Rows from block 8 of the encoder, named by matrix and row number. Rows with one number belong to one neuron. Each number is 128 + 32 x the weight over the matrix's rms, rounded and kept within 0 to 255. All counts start at 0. Numbers have three digits each.
# fc1: MLP up (encoder.blocks.8.mlp.fc1.weight, 2304x384), inputs 0-63
# fc2: MLP down (encoder.blocks.8.mlp.fc2.weight, 384x2304, transposed), outputs 0-63
fc1.1786:125151113142202129162146125141065165097130126154152168168136155107121108126112116146076102127131163145111153210092106144126152126133114147135165173157134084085124105140082115152086153134070156
fc1.1787:143103153133151118162123114142134107144113103124159157079070124158134119137159151147134136138118132179137117149132090120133124141140144146131082100135140114133154089134125101140153135098204128
fc1.1788:111125181154213168135140132111110111163140112106092109133113134129142086107118127105136080155206146122130161125159140147157135131132163098096074115108152110151140126142134134108112150079136184
fc1.1789:194161104100171113085078152121105075185116147169112134123071084161175123129048091086087183156093211118191177142073112155094099145108089196086141100099143186110193155200106102124211141128151193
fc1.1790:111131163123134115136125120145132124134101136130131117082156165069121136086120134115166123114173141162107142203152120142123127154111120111107127153100175072181096133122100100158112127184142108
fc1.1791:154132183118159109172122100159094143125128135108123102139108158145196154120143100133101100138171130128082172093131069115149151205144094143128142128127150086128129116106128167131179147133155096
fc1.1792:115100172093148132110134132137130100143093174145123167150122168098157169109131141133181138121143087193098092091154145106152128110119150153102121121141117084131089105126100093134153121115108083
fc1.1793:209164127086133127114120098134155114184084159161174099145069142138158084121190150143093141193149137112043158116079200178190082188103095167103131157155184128142118112100090076077088206107151091
fc1.1794:108115094103143042128112104105089172149123105159135130125186098088143126129146094168115123110131126101117126065078128069127134144130180123165157172139157105140086149126111175118110113136131178
fc1.1795:102110168150122071171124071144129127097127131116136070133104125106128103162164222163117126122111155209116124141176141119180119131156147090116158097132125107099126123106099119126151096104127136
fc1.1796:122116118130104120180130109109114101080153146136138148138054111105111156180138136167111131118136138139129140129159064130109151134120107086122110165131159095175086097125090064127182137058141123
fc1.1797:118137152162179133112117132117093099139140147119168127201131130137158053126113087108120140099134121171068117087145100149126128132199155106105093173135098147164097124082173160114077122138077136
fc1.1798:110144173161175129146110124051126120096137166085075126128130102097178099139109173087087149084156085158225104099132038108149157081105152105103148180080137154163060190128105138107143138049122077
fc1.1799:117157137127158166129088161165121079141144111184190125128088109112117174108122158145142140151185126126120124147141106150093117125186060055138113143105153129148110080131094090161108133114111168
fc1.1800:142067126125150163193107088115159084119125146089165145089047147121119128142183157124127111118179093132186131159111112134108150140101140090147148127118090150201103142147196123094079159110136101
fc1.1801:137121111153066102183077101137157086131111056137182114158124110126171112131117150125100100111091195072142165082146196172149156149118113142113150159126160085144112128132132121123126095148093147
fc1.1802:089152125126112110175099104102077117041141144134078129128080123105136088150123097143159142082148119144178080184172091150095148116125142082137115111129141124110086162138085136121204116099129121
fc1.1803:179193111156126123162161096110121125100110131148090170099064093086102133136148121190110110122132176115131164089078124121128110161145118104151102129150144080149139147162153128105187151122124139
fc1.1804:150182142135132128120161110151137137074158158109129127170091128126127140182115212097053144072109144201084095106107046075122132158106175113109115131147109093102134147109124101106164161109171143
fc1.1805:060126128135180079104132090130138123166132160100130169152132119127127113177120128199111118142142120154180050069170125088156136185151147120177147114153065127084147154081077109099161102144119106
fc1.1806:065111099087129121122113128143119164078160126133106125078162122199093128107104168140036165111118090131152123096193109143223127098101137134095136087172112081136197125115100084147129151074155094
fc1.1807:136118118174148128119108179160154147169164091182153122137080103120087103157103153121067130105136128160077107098109096124121110099124131126060121130188105092239096107145123089093126112111134126
fc1.1808:099181162118126109122108084125114068039143075140110121200123118114106117104115172146144129110169109074142075104147114089140180146167084106119170218115135124113130152102076160093134164111039171
fc1.1809:081154108155085104177144118156114139100133111156114120082159165172114138164123143068115081122147118164076124122162056133168081156109159105140116121160090065142150172090108118151107117127105099
fc1.1810:154092120067178119142086044091178155142069180118123149156110113125155132171208114183154049177127193105157122105156173127134063162155156138094140136116094137073144155131095134058134110167106107
fc1.1811:104073098194066126135168155086128103144103126095083128151165128154143113102106170160132125093098129098152093089135126080137092152126122099121169128169180108116123159128182113169152091154143127
fc1.1812:172150114088092117159075054076194091128138132154114153078068117105149138186152086170134112176103179143180078120183129147174093167154185097108125135133072127118187128108104133113109194163201090
fc1.1813:130173163139203129146110102149108082121133111143072091100084128080141081103121180107113121158129084130089168134186053078164129096187159103064077099160131115113095092139130143082104137165074139
fc1.1814:130100119137105074134128163103114145131143096135130113156140164130150075165123119044144115135136117147124219077165164171122133073107182148050125138157135108164146181170145065153124163127088126
fc1.1815:099129134134084097120106079164098152145147076167146122115149154095128176123114125112115154186115182085131126114086128151188158134094204133164151105126094125218152099168115131090136111121168164
fc1.1816:139152167133119145125160185100121121126119068106126145106136166176139133157127115137110127157113169156111100123124112125139152119090150119092091083098108108118125158131118131110184157160109108
fc1.1817:114159134153148139199149159118075134107131171141135098119068111130145109162143087148083152108119154152123110172136096103170107105121167075132127162095110071097133129065129118160154112134168135
fc1.1818:157125143163121120155106139127135099171087103123117239073111146098134085094166149115070128183138090146085220162129113090128119180197143123149130130098127132156154157143124081115098110160131094
fc1.1819:172116136170138151161061064162167115101130173088149130129092076131086177167133135230083140108155114097255111126134098120128146071142208115114114152112033098145122210123111091091148092131153085
fc1.1820:126086112086192081145157118130166131146106134125098192097121148099110112203156124119127126169129131134160156167084070131113118102161155123173169132090065129087163062144105121140095131146131166
fc1.1821:129116093160062129125093101098140170129121035068085105218126151098161156119124114110132146099147120154021087125156140178093107157119136133113143137175153102124154123059153105142137116149155082
fc1.1822:099176150166077156120106054110113109144198140140130149108094093104142107120122117167161132115085172142136124139148115137164181155108159165155125137141136094116149127125149132152071125144176151
fc1.1823:212159124145135131189053100142121123173145148152126105169138126149095133165114103142127074158091103109137130103144155139152063055167125128170149126160178096085128168084145172165147127125136175
fc1.1824:143100108156178111149114120121110150155140140092093119125128116100126093175116140117141131109121106083173098117152117106134121199080113099126172129138137105113112169141109111084116134124116036
fc1.1825:129129127123139147156119118199159092148154141149121126130140126146177104123132125107164078132150117191131111109132104099139098151134112087161118108158153128169149139137113119181155130147128135
fc1.1826:130146083118133138124093147139110110118140118115111156066165166177118157139134126149079134122100111139123065161076044105148114100146123124159175136181170073139144109137159086142151135186153107
fc1.1827:155124141185134161142133157144120116124149128134098176094148173153122118166108118177092162100121093151091095120098087171130121130108154094135130175105124125148130124109145092177134088130128106
fc1.1828:162134109144140115108115117154151056109103203186141114152131111160116134108097094187096168065172145124104121143095075159153181092158120135097107107131129081142103137118122139107135037125103172
fc1.1829:149134153098180145066111098105164107082126110092076092148092097097155144117112123198071125149076130139098036171109105144148134172133171083051086127135172117084104116136101146134106136149132160
fc1.1830:131132157162124148137135152136105117146157150157117134130092163092078100191127169137126115073146086121157122123087109101071141144147146069136103152189152153114079168144114048110115115113112152
fc1.1831:115123121135162108137127111136136127128137109129109099177132141113154176194125116191121167126117112129169100111090104125082095101180132090095148130126042114089107144094086107116095147154131163
fc1.1832:127154131141081178178090125109133134055130181158147102092112142084154143115179115091144025098161129133161095109157117095141154156128117083122128103132162085120136117142109104170153155129100156
fc1.1833:135098119126152107150176135147059156100139099123087140167111126120153089143160164098079084068155101126104154074051076123141147138095112100127109124141095098098110179155131143139157121115152076
fc1.1834:148130158156142143119119116098102158084114121083149173123088128175118166145137112206164077145096157153128088128141144121115114081131180132185166131136108163055138170137158159162101089115115199
fc1.1835:082124137118178091108115111112106130134090149139091196121106134166150068083112047102071150136098177136206112147086066188166133146131134197105109125147109146111177176140136168153155191148125169
fc1.1836:126134145112119132114122122095127120144092193111093137132184140133182160138123146042166153113123147109087134106112155096188108132127138162076114101132120071151120125143066104142122150126192159
fc1.1837:113147143141126149109208061135115140097074085082127167129153169151127161076109137120146136125155128161180167107145108081131149102156149150138169130126128123134143122114136156141086087127125126
fc1.1838:108132139061129152147154102130116133092131200081123114130141128107164157159135122178129089093167159142114090144131092127108097076181151067102134158151101128138132154159102116129131108139132079
fc1.1839:158135121147153152161101107146094083111148123145113125113151124036124125161107127070150106158144159107155122153129083092149124173156123064126129137133121123089082120119145155105144141124108114
fc1.1840:137154145080140199157088067129121108173091131129089171142108209134116119186174131087113120111171135107216111071142098172110130143169086082152184098126152122150122135142156110174107124156074145
fc1.1841:122147116185171140081112064149062119125137124102142129090125153107160092132140159091163114144216070115129142110140115118102130158080092134146137088150093133109131151151141116116116037131079104
fc1.1842:145191098181128156126156144116157146173103167172103131140120127093147088160098132131130150175098080138096140103135129137166130128112089154077185117189128108124105179161087158169108124140128080
fc1.1843:114125197136152138175106058118104104118125132149113124103055135118149190125179067115083104115165210105157089112081120131173165072127097108096146146093035100132140055132133168091121142147095114
fc1.1844:124140147142106133140155140152147110127095156093130109107123108132149088148138164082165102117182155144126081160141068127118113138095194130038114096173140067130095146105126120082091167102054110
fc1.1845:191159120085089117149116106116173132138140149134132135152105121098195182129175065166143089155255126137128136140143147123105107138074100117054132155089061123143096108113099127128148179134154141
fc1.1846:124144185114124090180150089118131152094164184168113138146131215175162160148135136196116103102156146120134158132089107118144077115153126114151136155137138051109168078153094143173144180169140146
fc1.1847:123089156103108120202054122136174144093166085101119117111105099104110141167178120169096103147107151147143123129132127126107093208089151173138124148226092085073153124141144130146127056119182129
fc1.1848:082052140078117147133124157121083093117177113154128164129098150181063123123153136153114151104164124122136120132145075121128133109115091090134145142101114157104080109167102102126128135149110112
fc1.1849:100091151132168113149104108115120123143143124111125102110139129164109138195150107128105153171088146151126141155122087132109113158136154071119109102079126094140128127134082139171132140128157093
fc1.1850:133087160109125143118124107139123095113095109161130166173139154126114201144148162188087095129124160124167149088050142106155114106154120142126163174118063121162108152136133146108188113113107102
fc1.1851:072158145176139126094140120125143131143092155166106087164093162081092040160149134209103139108172145088141115171155145150129148166154136061076146169135086049106117150151165118108104117135127100
fc1.1852:102119174127156100164132094103115099146161081170154099146175140085120172187195100090134093134160160120138116105128132171083089129145110133128106158168155161110114140102090200105190110142073129
fc1.1853:077130124149142110123129141041092114103148125145035182146135124150110117164119159125147106111205107155124129094109106124134128170143096156169154156173125129098119131093144141162153135142165084
fc1.1854:110128154054127126092089107181111153142082134083131147120127174127133144187125147104137226161192169140172134073086151078117126080134168091148232124138028121163142197075051155112109149180119184
fc1.1855:067166132110146180156077136145105106065166109138134116140100182153098144121181111114132079093186153161158098181140111179121164144158122154104099172131142106128093131139137123141122136071204116
fc1.1856:184197128122164085116142072162104112176132078133204119224101131126081106193074159152113136195147096101087122149110121128140112115106127129141135067135173141181161137193124154141087117113083145
fc1.1857:113125107153176090115104127138084094135164145171151129134119200089134124138079080180092080155179114110134096129140057130116082148078147120091142128090124114110157147122093085109114147121141142
fc1.1858:128122191123135113148122114099080130157126125124095132098108111088176131149138127105108106118116062134141150136170127119177093148119085155203167107098109116128132139142139088176149154168091120
fc1.1859:162077145169197151055107182118138093122077163195150158173129125056106095083117137201169103171141131122084137050083141163142177062129153160070114168101169145113120178166183127140172159103120084
fc1.1860:104102172136174113160118119098169149118152195108142144123102109127098135145098160134098136092141133110141127115082134144082108129151115163116138136133168088134109078204177127115174123106129097
fc1.1861:164071156158097153125109164101114143060121223160123094123123078129109120080079166142140135087112144119082091099083137145129133128099117128037079134160206221106122076109161135143110031201100130
fc1.1862:094128117147132107163129130108068110132147103154133120144117123134180162127112113129113130130074139152160115110130144076122113144140134174213147138154140190109133183138145170155144140146110165
fc1.1863:115146138077133059111089081137185135103139137072169144123144148095147154124118149104143115118171193188159091143117097117141077161112150087138122124149086119136136146130115108152108141131159118
fc1.1864:146140165068136090148119100128119196102160108188077155104096144115137131086114165078108132107143113099118112120027152109141124088173158122137156138169156152148138141127157168088101131132167156
fc1.1865:163168109139140144152066122106173115114122107193160111185129115126152134131148139154121125165112156143089134122086161120111108141094150133101138150142095125039094133121105145138113138100127061
fc1.1866:115136170186123150145193112054113152157101140104109136141068141177160159152069104157119131086142113162162133087102143182153100156129086121118130144163133122091146086106119134164128178119131099
fc1.1867:198146128114175159139090111142132120105173175131082112133170128185154079158159155144091126118106082112159099164167086158169145077131129156138105141099163137124157123192115100178103138118131119
fc1.1868:150151186170116122175180184149086132157123117140146039128140105117170112082106124137165098091168054171059054169136151189142136157137125165097099132058120180066069102161191195071086129152097120
fc1.1869:148174152133162158076108081226165131137141086193073110060142107113066186091074101131090168123183069153165162050130117238082138037136111124111149115130113134159228127187098121127133126113190126
fc1.1870:157139136171116132189077106112119121145147119120070137140110138150131110126201142156164149132124132151166120128147098088126153133149132101188156150130117139125106135145106127113147104108148142
fc1.1871:162117057112049155163149145074168091140158150102171134180132123123146197186134200103065111115162114101143112102147115099130157153156219081132135132113161104124095146174177055147134107084118174
fc1.1872:148076144156179097118095101115169107160097173127068148151082144111099088151091155156168182101141129166114160160080147072130121144113172094064150156097124131104120164137135163103174129113150120
fc1.1873:117145119154161136166138123072106162123169143112143149118112133123136152127151128134098070129171164128162100119127101148157156113108119129101144172106095105150128141133085127157164133147135104
fc1.1874:106105111086150130104146137127113138084121160095082106135149138116102158118120142084119129124085189102137146137101084176176108093171085104115168187124173065153143099074186105154164136103103118
fc1.1875:156163127138092156143167097138099105104186134129178103148171190132123130110124122079149119141161102129125135142132157084151148170095161133149095151174157147141120158123134131149112134163163148
fc1.1876:194105105135122145162151112147130139138140171119182101146049133130084171134124112111162170127151116175138111086079198114121118089169140079071128169119136095122088100049130101124100101179157123
fc1.1877:156143103058128125180060074122133094096180158120167088122122077161121142129154104184130162150090149163131082113130227151110091128194144140108143150116089084154114129091159085114188074084134138
fc1.1878:134125128111117053214055103121108130106159181114120139167137140132159118115154161102107125112132118153092129129147103150111146137096142070083102139126089097108144096107159175138116090123122188
fc1.1879:135130092124132135095108132119114072130092193099073103119146123130113080148097093178132102159125159156115135104124082149191169153136107117125133146122088110146149147157081152130156098138133145
fc1.1880:047083082065144083127104118177172120084095122129143124158139166148148149164096140112154147143190190112181130073140135067082176050173153145084184141171091114108119136140096102111117129108074131
fc1.1881:024141169146187182092124152109104185110113054094141114107179160099148094199145122072153124175129099129124162183141088099131122112135180120109142090107134084105150148163159087148100177112130127
fc1.1882:126098167129123121138134170100117165121129141154122126117167125104133123133138133106145145088167120173089111148150142112089140161081040077149136130142169085163104117112117110153104091083102135
fc1.1883:042081140160175026075105134153123157103142154104065203128139142150124059125150144053111111133131124107124145169088127153173150151139099128168170079167224156158142049168144142135131178122113179
fc2.1786:137069135147098134119071131124097097091189081119125148080144130093149133126137155144158146116102116104219163079147147177115119127111121131096095148105126127160129139080132147149164106141173126
fc2.1787:094164111132121117132066122116088128146139190150101126124170142114151142150119112143159122167188138123169143152134105124091198136097151110221160199095114117122102123126169120127133112108074123
fc2.1788:149129118113000156133181115126151137114145169159173139169125118150136160145133159127157133096141118193095086068137138169127114112099105118130167138160088115094104140115158092142133099158197086
fc2.1789:100108162118141137165139087074121119109176133127061102120149123145139087107178159245105156216107081096092099254083120115130193122109162135122084203082178137145097065111180167103086126090097143
fc2.1790:101122107112183099146137126098096147125128132148134143114162103119118137184132092146076151153129125110146101132101121111041134087108183155203161116134127165091144128137152141111139126113146172
fc2.1791:136156106138093138086132155116166129137103114153155129167136123122097111130128131117132133099137123124155098131132149100124099094127119118115081106154126111158153142131136124126134144136139143
fc2.1792:138167105133113113126170153121121153095176112142122111149134115123093125127121135124110132158095113087162127137115122130114163112123139095172129158112149102110136105116124163113132115127152174
fc2.1793:091091139109113128154122104117138142108139158104112100053152121151092153142141082126165138150107099103205179167166136169096121126125191127148102163106137123126131123135122096107125100129126168
fc2.1794:131158188127212145170149151142128124124092140107133148152155154199113103184078174109117130137102163142087166205123107141131113082132141091097162117115077083088205137114133149123122148184110132
fc2.1795:110155079127101125101118150124127132117150147124071127119138134126120142141109073126108094183185166100166130128093122089079151107122156135199117178107111101158104106094149137138105110157122193
fc2.1796:147126127118150091097130144122100128139149125139105117134149164182158130111122127109129140135138134127163157132085134131113146120141119124121147142128105163089115153107142141091156085169144152
fc2.1797:090104123084006156126118116126115125137140132132120144068137142074122151144140119115121169110133116112155162177117124108068156126121156150098170120082149130151143122160125136130158114121162120
fc2.1798:124107135100149139141132094139100131120178134100088108115166141105089132134179068219124150191139106087120148253140151101044189150128174127176126145046166136149139058114156139093118130147101157
fc2.1799:126100125129148080131152118089112142086131191112065127125178148103154133124151111156110133132100110119129154189135125100108171142141185170139147154107146135107145136165152092096158138121136141
fc2.1800:120128134116162114136144105146065120128157120142056101097193146127149126146156094153127157135114136118119127166107139140052145178164144150115102180080175138077145105121136128155130130114100129
fc2.1801:076099156122145088181115073118116135075166111098074098100177148110147104122167109182119176202139069105098117241115124117090177157115192159114116172062152077133161078122142097142124137095080148
fc2.1802:129148113140177124121152081118147178163120085123091124167168140132119133114097170126088148166134181082205150101103142117144140114077081164157157136141168173158175115107135125120138134151132167
fc2.1803:126100141092177107121094168114139137135155138128161144129164135139161101144102155133111166138125101129109113163169115137122161142100172164170116125136104140119111122149125121097113111109122136
fc2.1804:078059143125117112131117132148107114105158094146014083121143152129172115115124061203143154184110086089168128227125101125118207148115146124133090198056155123177088053139150134085114080078080142
fc2.1805:098038129130162115161123102095113111128171091115069108107169138126133100131168118118145176170137129072105178224123097159096169115148169148174142172086162127154119111156165111108122152127102154
fc2.1806:134117173128188088147148102111117124178134115142117152098172092122146144160142099099180149117151147154154118138035144134101152148142179143202118163103085124090092155121156161116189120154125121
fc2.1807:119134145070149126171132103111078136124105148106120148087132155132136124138132140146138137172129105123151130182101128125112161146152176160109117148119147126087125099156151181135140138131090142
fc2.1808:178097125089173152160145099128140155145136133102167115065151143129154106092128169138124127157135153120179155171176135145063108114081156117071107119097143102176135108144178124097129120137186104
fc2.1809:103065119098083099105093122107093093129132145061055112085152146070154085104116099212102176184157123083121157162086112123115171099132152190166141145079146159140134074133130100068119114095116198
fc2.1810:083111141126155121173121125123106113086189120078073071123170150097088126110145119255123166189120124081114152224093108117098193128161186107161121173096197077148159058146130118142109112138102107
fc2.1811:142129162069107121158115087129078120135196156170142147114112167123150114122161102126098130172171103100038146219112105128143189121081154110131146122119118118173139146144138117088105134074104179
fc2.1812:092076151110148108162126090140067107107163122122057099097216162142148114108168114187135152186134106098102178255101136130044224142102165170153129192057183107136148061167162117092123090124076174
fc2.1813:106117108114044105060162182137093155119148148121148113101173185114123146153131120189118183143125141094184070218111151147090170129118137144208153167101155119181116119141130106132160099124145143
fc2.1814:101125144103084129145093103146115112118173136108075137111149120114129136149173123193118151170149139090108138238102143099058162165128158156233130172084138097132160049153139141108110144113100167
fc2.1815:087086122084168101194124098118108134101158177105084132120144127147104114132175135148117137153131113107079177227090103146072170139114185132099132206106172070081143083135161162122113130103071143
fc2.1816:119129106144153120164068066116122170128156139123140145158114111128118126141091123112161120103147158160115132158125114143120095154141119158172143137166119132155094130122151172162115140140158177
fc2.1817:128105130151189109075113135117132131145091110129123150147132130135113147113117143113169122127137132129140135051121113134135087134143092147104143076172108174146117155118140167134135139105130092
fc2.1818:106121097096093121089177168119129169135124148139173104152150103173092126183131120112144134080099120111185096134114107177088110082119118106128120116153171129104147141108122186118182138097100171
fc2.1819:133136161132163089169159150113093148088111102161133115108155145161152131108112137110145105157103114109092185149081116147111113130169110136129134140120167161126144087132125158146088152122113122
fc2.1820:088117157128185117167048115139094121107131107145092112143137137123126126120143131147094157158137137077112141180147110109095149136095174165114132142102153105174153148130117150122108099139072145
fc2.1821:103074151090137128159106085146111095099141174141076134075133135133147096147169118147136147190142093086115188199117131142107184126125139121142091160076128150151145081165115167111120100106093211
fc2.1822:190147121124129122084178186137155183131073127168225162174091111166125143122145156058120080054136162159142114002120142149195033096119039082081134040173112156113120191137106130162166148137173079
fc2.1823:075109153101179125133120121109120126069152102071125136080127146106151127128131135161135167179175121083052107243106138147117213149111180109186120158069139090132169080171135063121084141091092149
fc2.1824:121109136108104120128131149113123136078151139120102110124121141145147136123140146176120111155123143146124109167126131131129186115180141092148121128140088099137131107113120127096148153115128164
fc2.1825:084129141101151112127100076093112131109123125080080122105145111113110129113111118160099203177150137054160136229114136106092179136123184150123124183088159125077128116125135126067128113139124168
fc2.1826:136098168134218065121122142117114156163112154155145158149123119121111144098129143094106109113161151114115150113143106115127114118138146137112091110121096136107094133118096129128134150132151138
fc2.1827:092118095097159066130098096130126142146182149147125109108108143094147160134158118126147137137139120069185144150126119047086160095123181165165125131153108129113098108151112171067122122143130172
fc2.1828:108117103138106100162147099115184151085190084145134111173130108109172095113176168165116090203092133131134138118119127114128158130128174179080137167098136090144110127145091155093056150136117063
fc2.1829:104110154137048149133134148121049146149141142147097126085130129148112085130150099108109102129146158087159187169154143142132146157091089164147121157132113131165129110156198111175078119136147130
fc2.1830:065078146125148099167137104112110125104160116124055131113151157119135136089175114141123180193126122078133134232143124150125152125148168169177129164059134136160173062122142171136128158145064127
fc2.1831:123099134122130130128113118108105169100136140127129145100146112129138116116131139115116120122100146090155131166143128094138164139100191145125155159125182129158137103119133143132121133156130173
fc2.1832:156154129145060147080202202109183154140092128147186147179058097157121146119098151082125092058123148149131110000117143132181064066113065107103170039192054155132118194120109127141149149150194085
fc2.1833:133175129114127135125076127109134113141196128114114109079100143095130131123085138204135148168142138094180114162130147108117119148110150148165093147091140123138115102124133095099139123166110140
fc2.1834:100088122114168094174116101127135134123161110123053087114190139117168110110155122171091150216131107066095157216136100125093209186089158109110161193081166060181181037100151109098146104140117141
fc2.1835:098092147095205133168109071115111114088160123070109095117200131121128116134150170218149168182141113096108133250113113094081179143076208152111106212069193120102115059105118099107069107112110155
fc2.1836:077098136118116104172125049114082082121185112118066100056123130120155071083137096209105156226120053103124118253119099137053189159148188152195134191062183148141142090133200117069113106107087149
fc2.1837:154058146108097135193086147124090108101194151123044105094099135131170116148182130165129156180150130123088115212146124148094180138100151105134122161093171092190143081172135114133142125091088150
fc2.1838:120153112129185069116127159082132131115150083159056111142173130135111095148105143113108164134108124083214134157118129123128144158118174156181153130114206141142124104088151109122127096140123145
fc2.1839:144136146127089124091137132109149166151102116132126121135136119112142139155127111168105148138126121114150149115106167169127139092099111115067165109136120104152157134149080083141124100149149123
fc2.1840:089112133085198049159142107125133121119175138099104130111153131132112174077143137170095105147127144120055144168133094109105184131152159136108095170155149089101139086154122174132117105099164172
fc2.1841:128105166171142121148137125110132133106135099106100109160106149125099113120107145173130109178127104060165122183141101144097155131167148094143131171093119098144096109136133123127083160134105135
fc2.1842:083075136051066110154097092157087117106143112122083115103164161132103151113163115152125153158153121113123145221070120141088153107126185160089099174077142150125153081116178172068149102128085190
fc2.1843:149126083146089174116125165128145128132083116123166137105109121189084113134087164105143142051113129154132141063141111139095050126141071129076136090200132102118112174102118143152149117120181081
fc2.1844:161107160108119136124157158113105156116143152181138142139152118117116166128119116123109128121118096113120155126183164132110144113125132099169154148100129120152188090178104126159172160133133116
fc2.1845:081159149148115149110149110129116112127134093160065130090181155135081098126118144176142157162085098101063132193114150109064182138117174152158111158106180098113170101148140100112103108134091125
fc2.1846:092148123114177132154099099163123093134122140116077118099107125115104134129128111141154114120131103102142123151177116126105137126142182163119134153147128136125071139102134083119059096135135159
fc2.1847:079103134129213138176086077135128139104166138107076101098170180100159113123162123209146131197154108094098131255152119148091202116107208133089126196035174112158163044110118127124105121121044175
fc2.1848:157178105145198107164096100094109145158114153122104130129120160097144184145117127123114125162130147110146112134104152104116127165130140179102147124167149157138134152091161111121108128175167156
fc2.1849:159157107129158139070131174147126135140112092130143148160106103144091119094109133098142090036157125133106105057116139100181119099153089133104134084169136165113138174110135170108135135109128123
fc2.1850:101151131147185118181100144115114160167146129129151137132115133143139121106108115117162123154116108118108128166177127109151146172118165145124091112121174121086128116147116144141110124142116145
fc2.1851:150046170106201137160112090134106125095137098114073138046134138143155132121136151121114144154147141105107098140137118154078163112149183152105144137101137134180148121116099158088170110117087151
fc2.1852:109130113103176112127108120129113132108175092086055113092150165114160089101142136216097162198133087115073141255167134097081194162141188145154111217064140093150150044146156101095119157111085155
fc2.1853:174112141116091123107113120138075167115160093095093136119138160132099100096154111145111159166144119094078156180166116090091167130089159115141106169090114122156148087120122102098120117145093174
fc2.1854:070061167156125130188120111119119069106150128132158145107126118109127106141133139135110123213124071109095111188102141174098144100135131146129144148082156150110096038189186100111118185092101130
fc2.1855:150145156154210133147197090058124174124113163106084099171134104134143121123139122165091150157157152081099099161124123104160126104113110144190131147107126129125114088101108146152087099173134169
fc2.1856:060097130106164108175119085109118120098183138096051093075159146076126130120145089177135151187160120101091134255150142122063205148111203154165109205055134100131154056120149071113077093126083137
fc2.1857:126128111114166180114129108155108156131128127089098146125172072128113130092125195053153183114090143102187144106120104136112137122176108159130115136147128154146127120109142143159147137165147133
fc2.1858:076110134157184141160125095171141089102169119086089084114164179142126138121142143194128154187169160070121115241134091098054175132126178113119080182108187080092146084117132176067103108119123182
fc2.1859:119131156102122087143117135147094104111168150080056112102144139117154106144151118174163155186140109141129137220176138117076159148133174145126119175067145109147114084140123142121134111102106155
fc2.1860:158146130129212124128161133143112142155124114191193107181144157134140134140163116130147103139136161136134122086131134111137136155120131084153131135161095144109163191097102111133113102152134113
fc2.1861:124138122140156134168140090126163102146179084125108095131142094112145100107125122162130143152110132130110132151136124107170150127146162120173104138128148110089131183103093170083096112129113092
fc2.1862:195110153153023139135124127122176131106126127138125143159133113122160105103179163152105084156166162112108092152122143161169190150055128090089108162124152075151136077112108128085178150085112138
fc2.1863:101104164138176154175187113096104130137142181135050094135130123146128139147187099182112154162090093101114132190123156129106144138149136167113113159098169096123128093140173116104106113115084119
fc2.1864:125139124139185160088193188135145159122134155092238165175114155108088114187121114128115125098089153183171155111156088148108158126054161075082147139141103062141137136165101109190201135129150082
fc2.1865:127081167117153126155126107125095125101168106096054113076191149095140109105144115195120151209126112089139136254122123120055166127095208134117077172073180075152178074152135089116113173132063131
fc2.1866:173130119107112098158053141121091134108152110127109146099143114095100096142180140118111117142143133088079150172144102096115157134102186124161110159118118149166121135132135111116127134110128179
fc2.1867:064132135111077114109143111125116110114151109109114117128161149146084142091140121169121187154164174105145128172129159118070166147156144118167111177099146130136129075050137119094140116130101163
fc2.1868:143057131088110094132116083153147115075173090135066170057136130116133125164164122169117171193109159063163156174129138149035169113145166157075131176100166137183174088151134107094149137145109182
fc2.1869:150159108123171104115131130129165128125132134099168124173127124114129102114111110109132126130123145140161133111160140123166091125118128082138135089114128095119113162119144133126122118165104110
fc2.1870:130095113108185117102132125113105134127143089138106101084150156073129150135106112141098128143133111107103146169155134146102087157098134174087097141102127150141147090125177089133119137121139101
fc2.1871:097083149092180094169092113136119129105162096114036116082170165103155090100155103197145174166133116125054154254107138115077181143128157162124122169068166123147165064107125123102116125105074135
fc2.1872:097081141103138105134106141139105127104185112103057126096174144088161084100161103188142137206154131113134130242161113134055201140120191129139140172041164138139137088131138124117128099092078160
fc2.1873:126144135131179107100136138146134129124116120150129112172150113141146138124097164157114134096121098155098131114134141113132123133151148129205146102167130141083102134122145125109114121118157127
fc2.1874:119131125133188113182076082109141123159146127138125107132084105106130143154115152128088123149173090145087092140129143085143148178103180156166091144169093174124119173170125098129107105154162134
fc2.1875:120099158140121111130147130133140141117137183130106114146126104128122128120183128169132127120115140107152112139145131155146101083133125141076149119117078120121115112135139092109173152136125105
fc2.1876:082140157090166095092127121159116124116153145157058121098197161119126121122181094142123131148077127078084124198134107112104200145135172188143131175095176159100188106149145143106101142101089156
fc2.1877:069107106141141101146168103101190150148103080126054091130167171149115121129130159160095107132148146095137146136108082122097142122177218084143131206124149097145175116083111120104058108157141105
fc2.1878:095207111156144149056170136145127159156134106155114093099118133122101153144111096117168144102124121110197123115124143057143100105126097117135193144131153140155129155132107104130106149140128075
fc2.1879:095078143100066112170126102133100146105207110142073106085145151135129129106165148179156171181114089101165124237106122134032185135125179143098104182089191118121135086149166117103114136090094159
fc2.1880:156099183138183114162108101069104086116180148118058083153123103057141083061123105218099124213096096107124096231104109152123163164100163104110056142089154089128095108139174136129121130126134094
fc2.1881:110091128104128054162123100149097097152137141126050124086126129140125112096147081163134149153175140104145128158135087138072179162142147148113153211124070121187144077080100132112125109112081151
fc2.1882:117110144114114116145112103127130106132153133117091117127113096127121146110144155174095109192146149097161116163130135102143186093123136181079132157123118150110132125139133098059173169117139141
fc2.1883:181186121099119134147058149130115109111140061101163114124152126080171153150160130202137121201157103131128083132149098120146118117068179148078122183073075066126112154116107132115134079165119137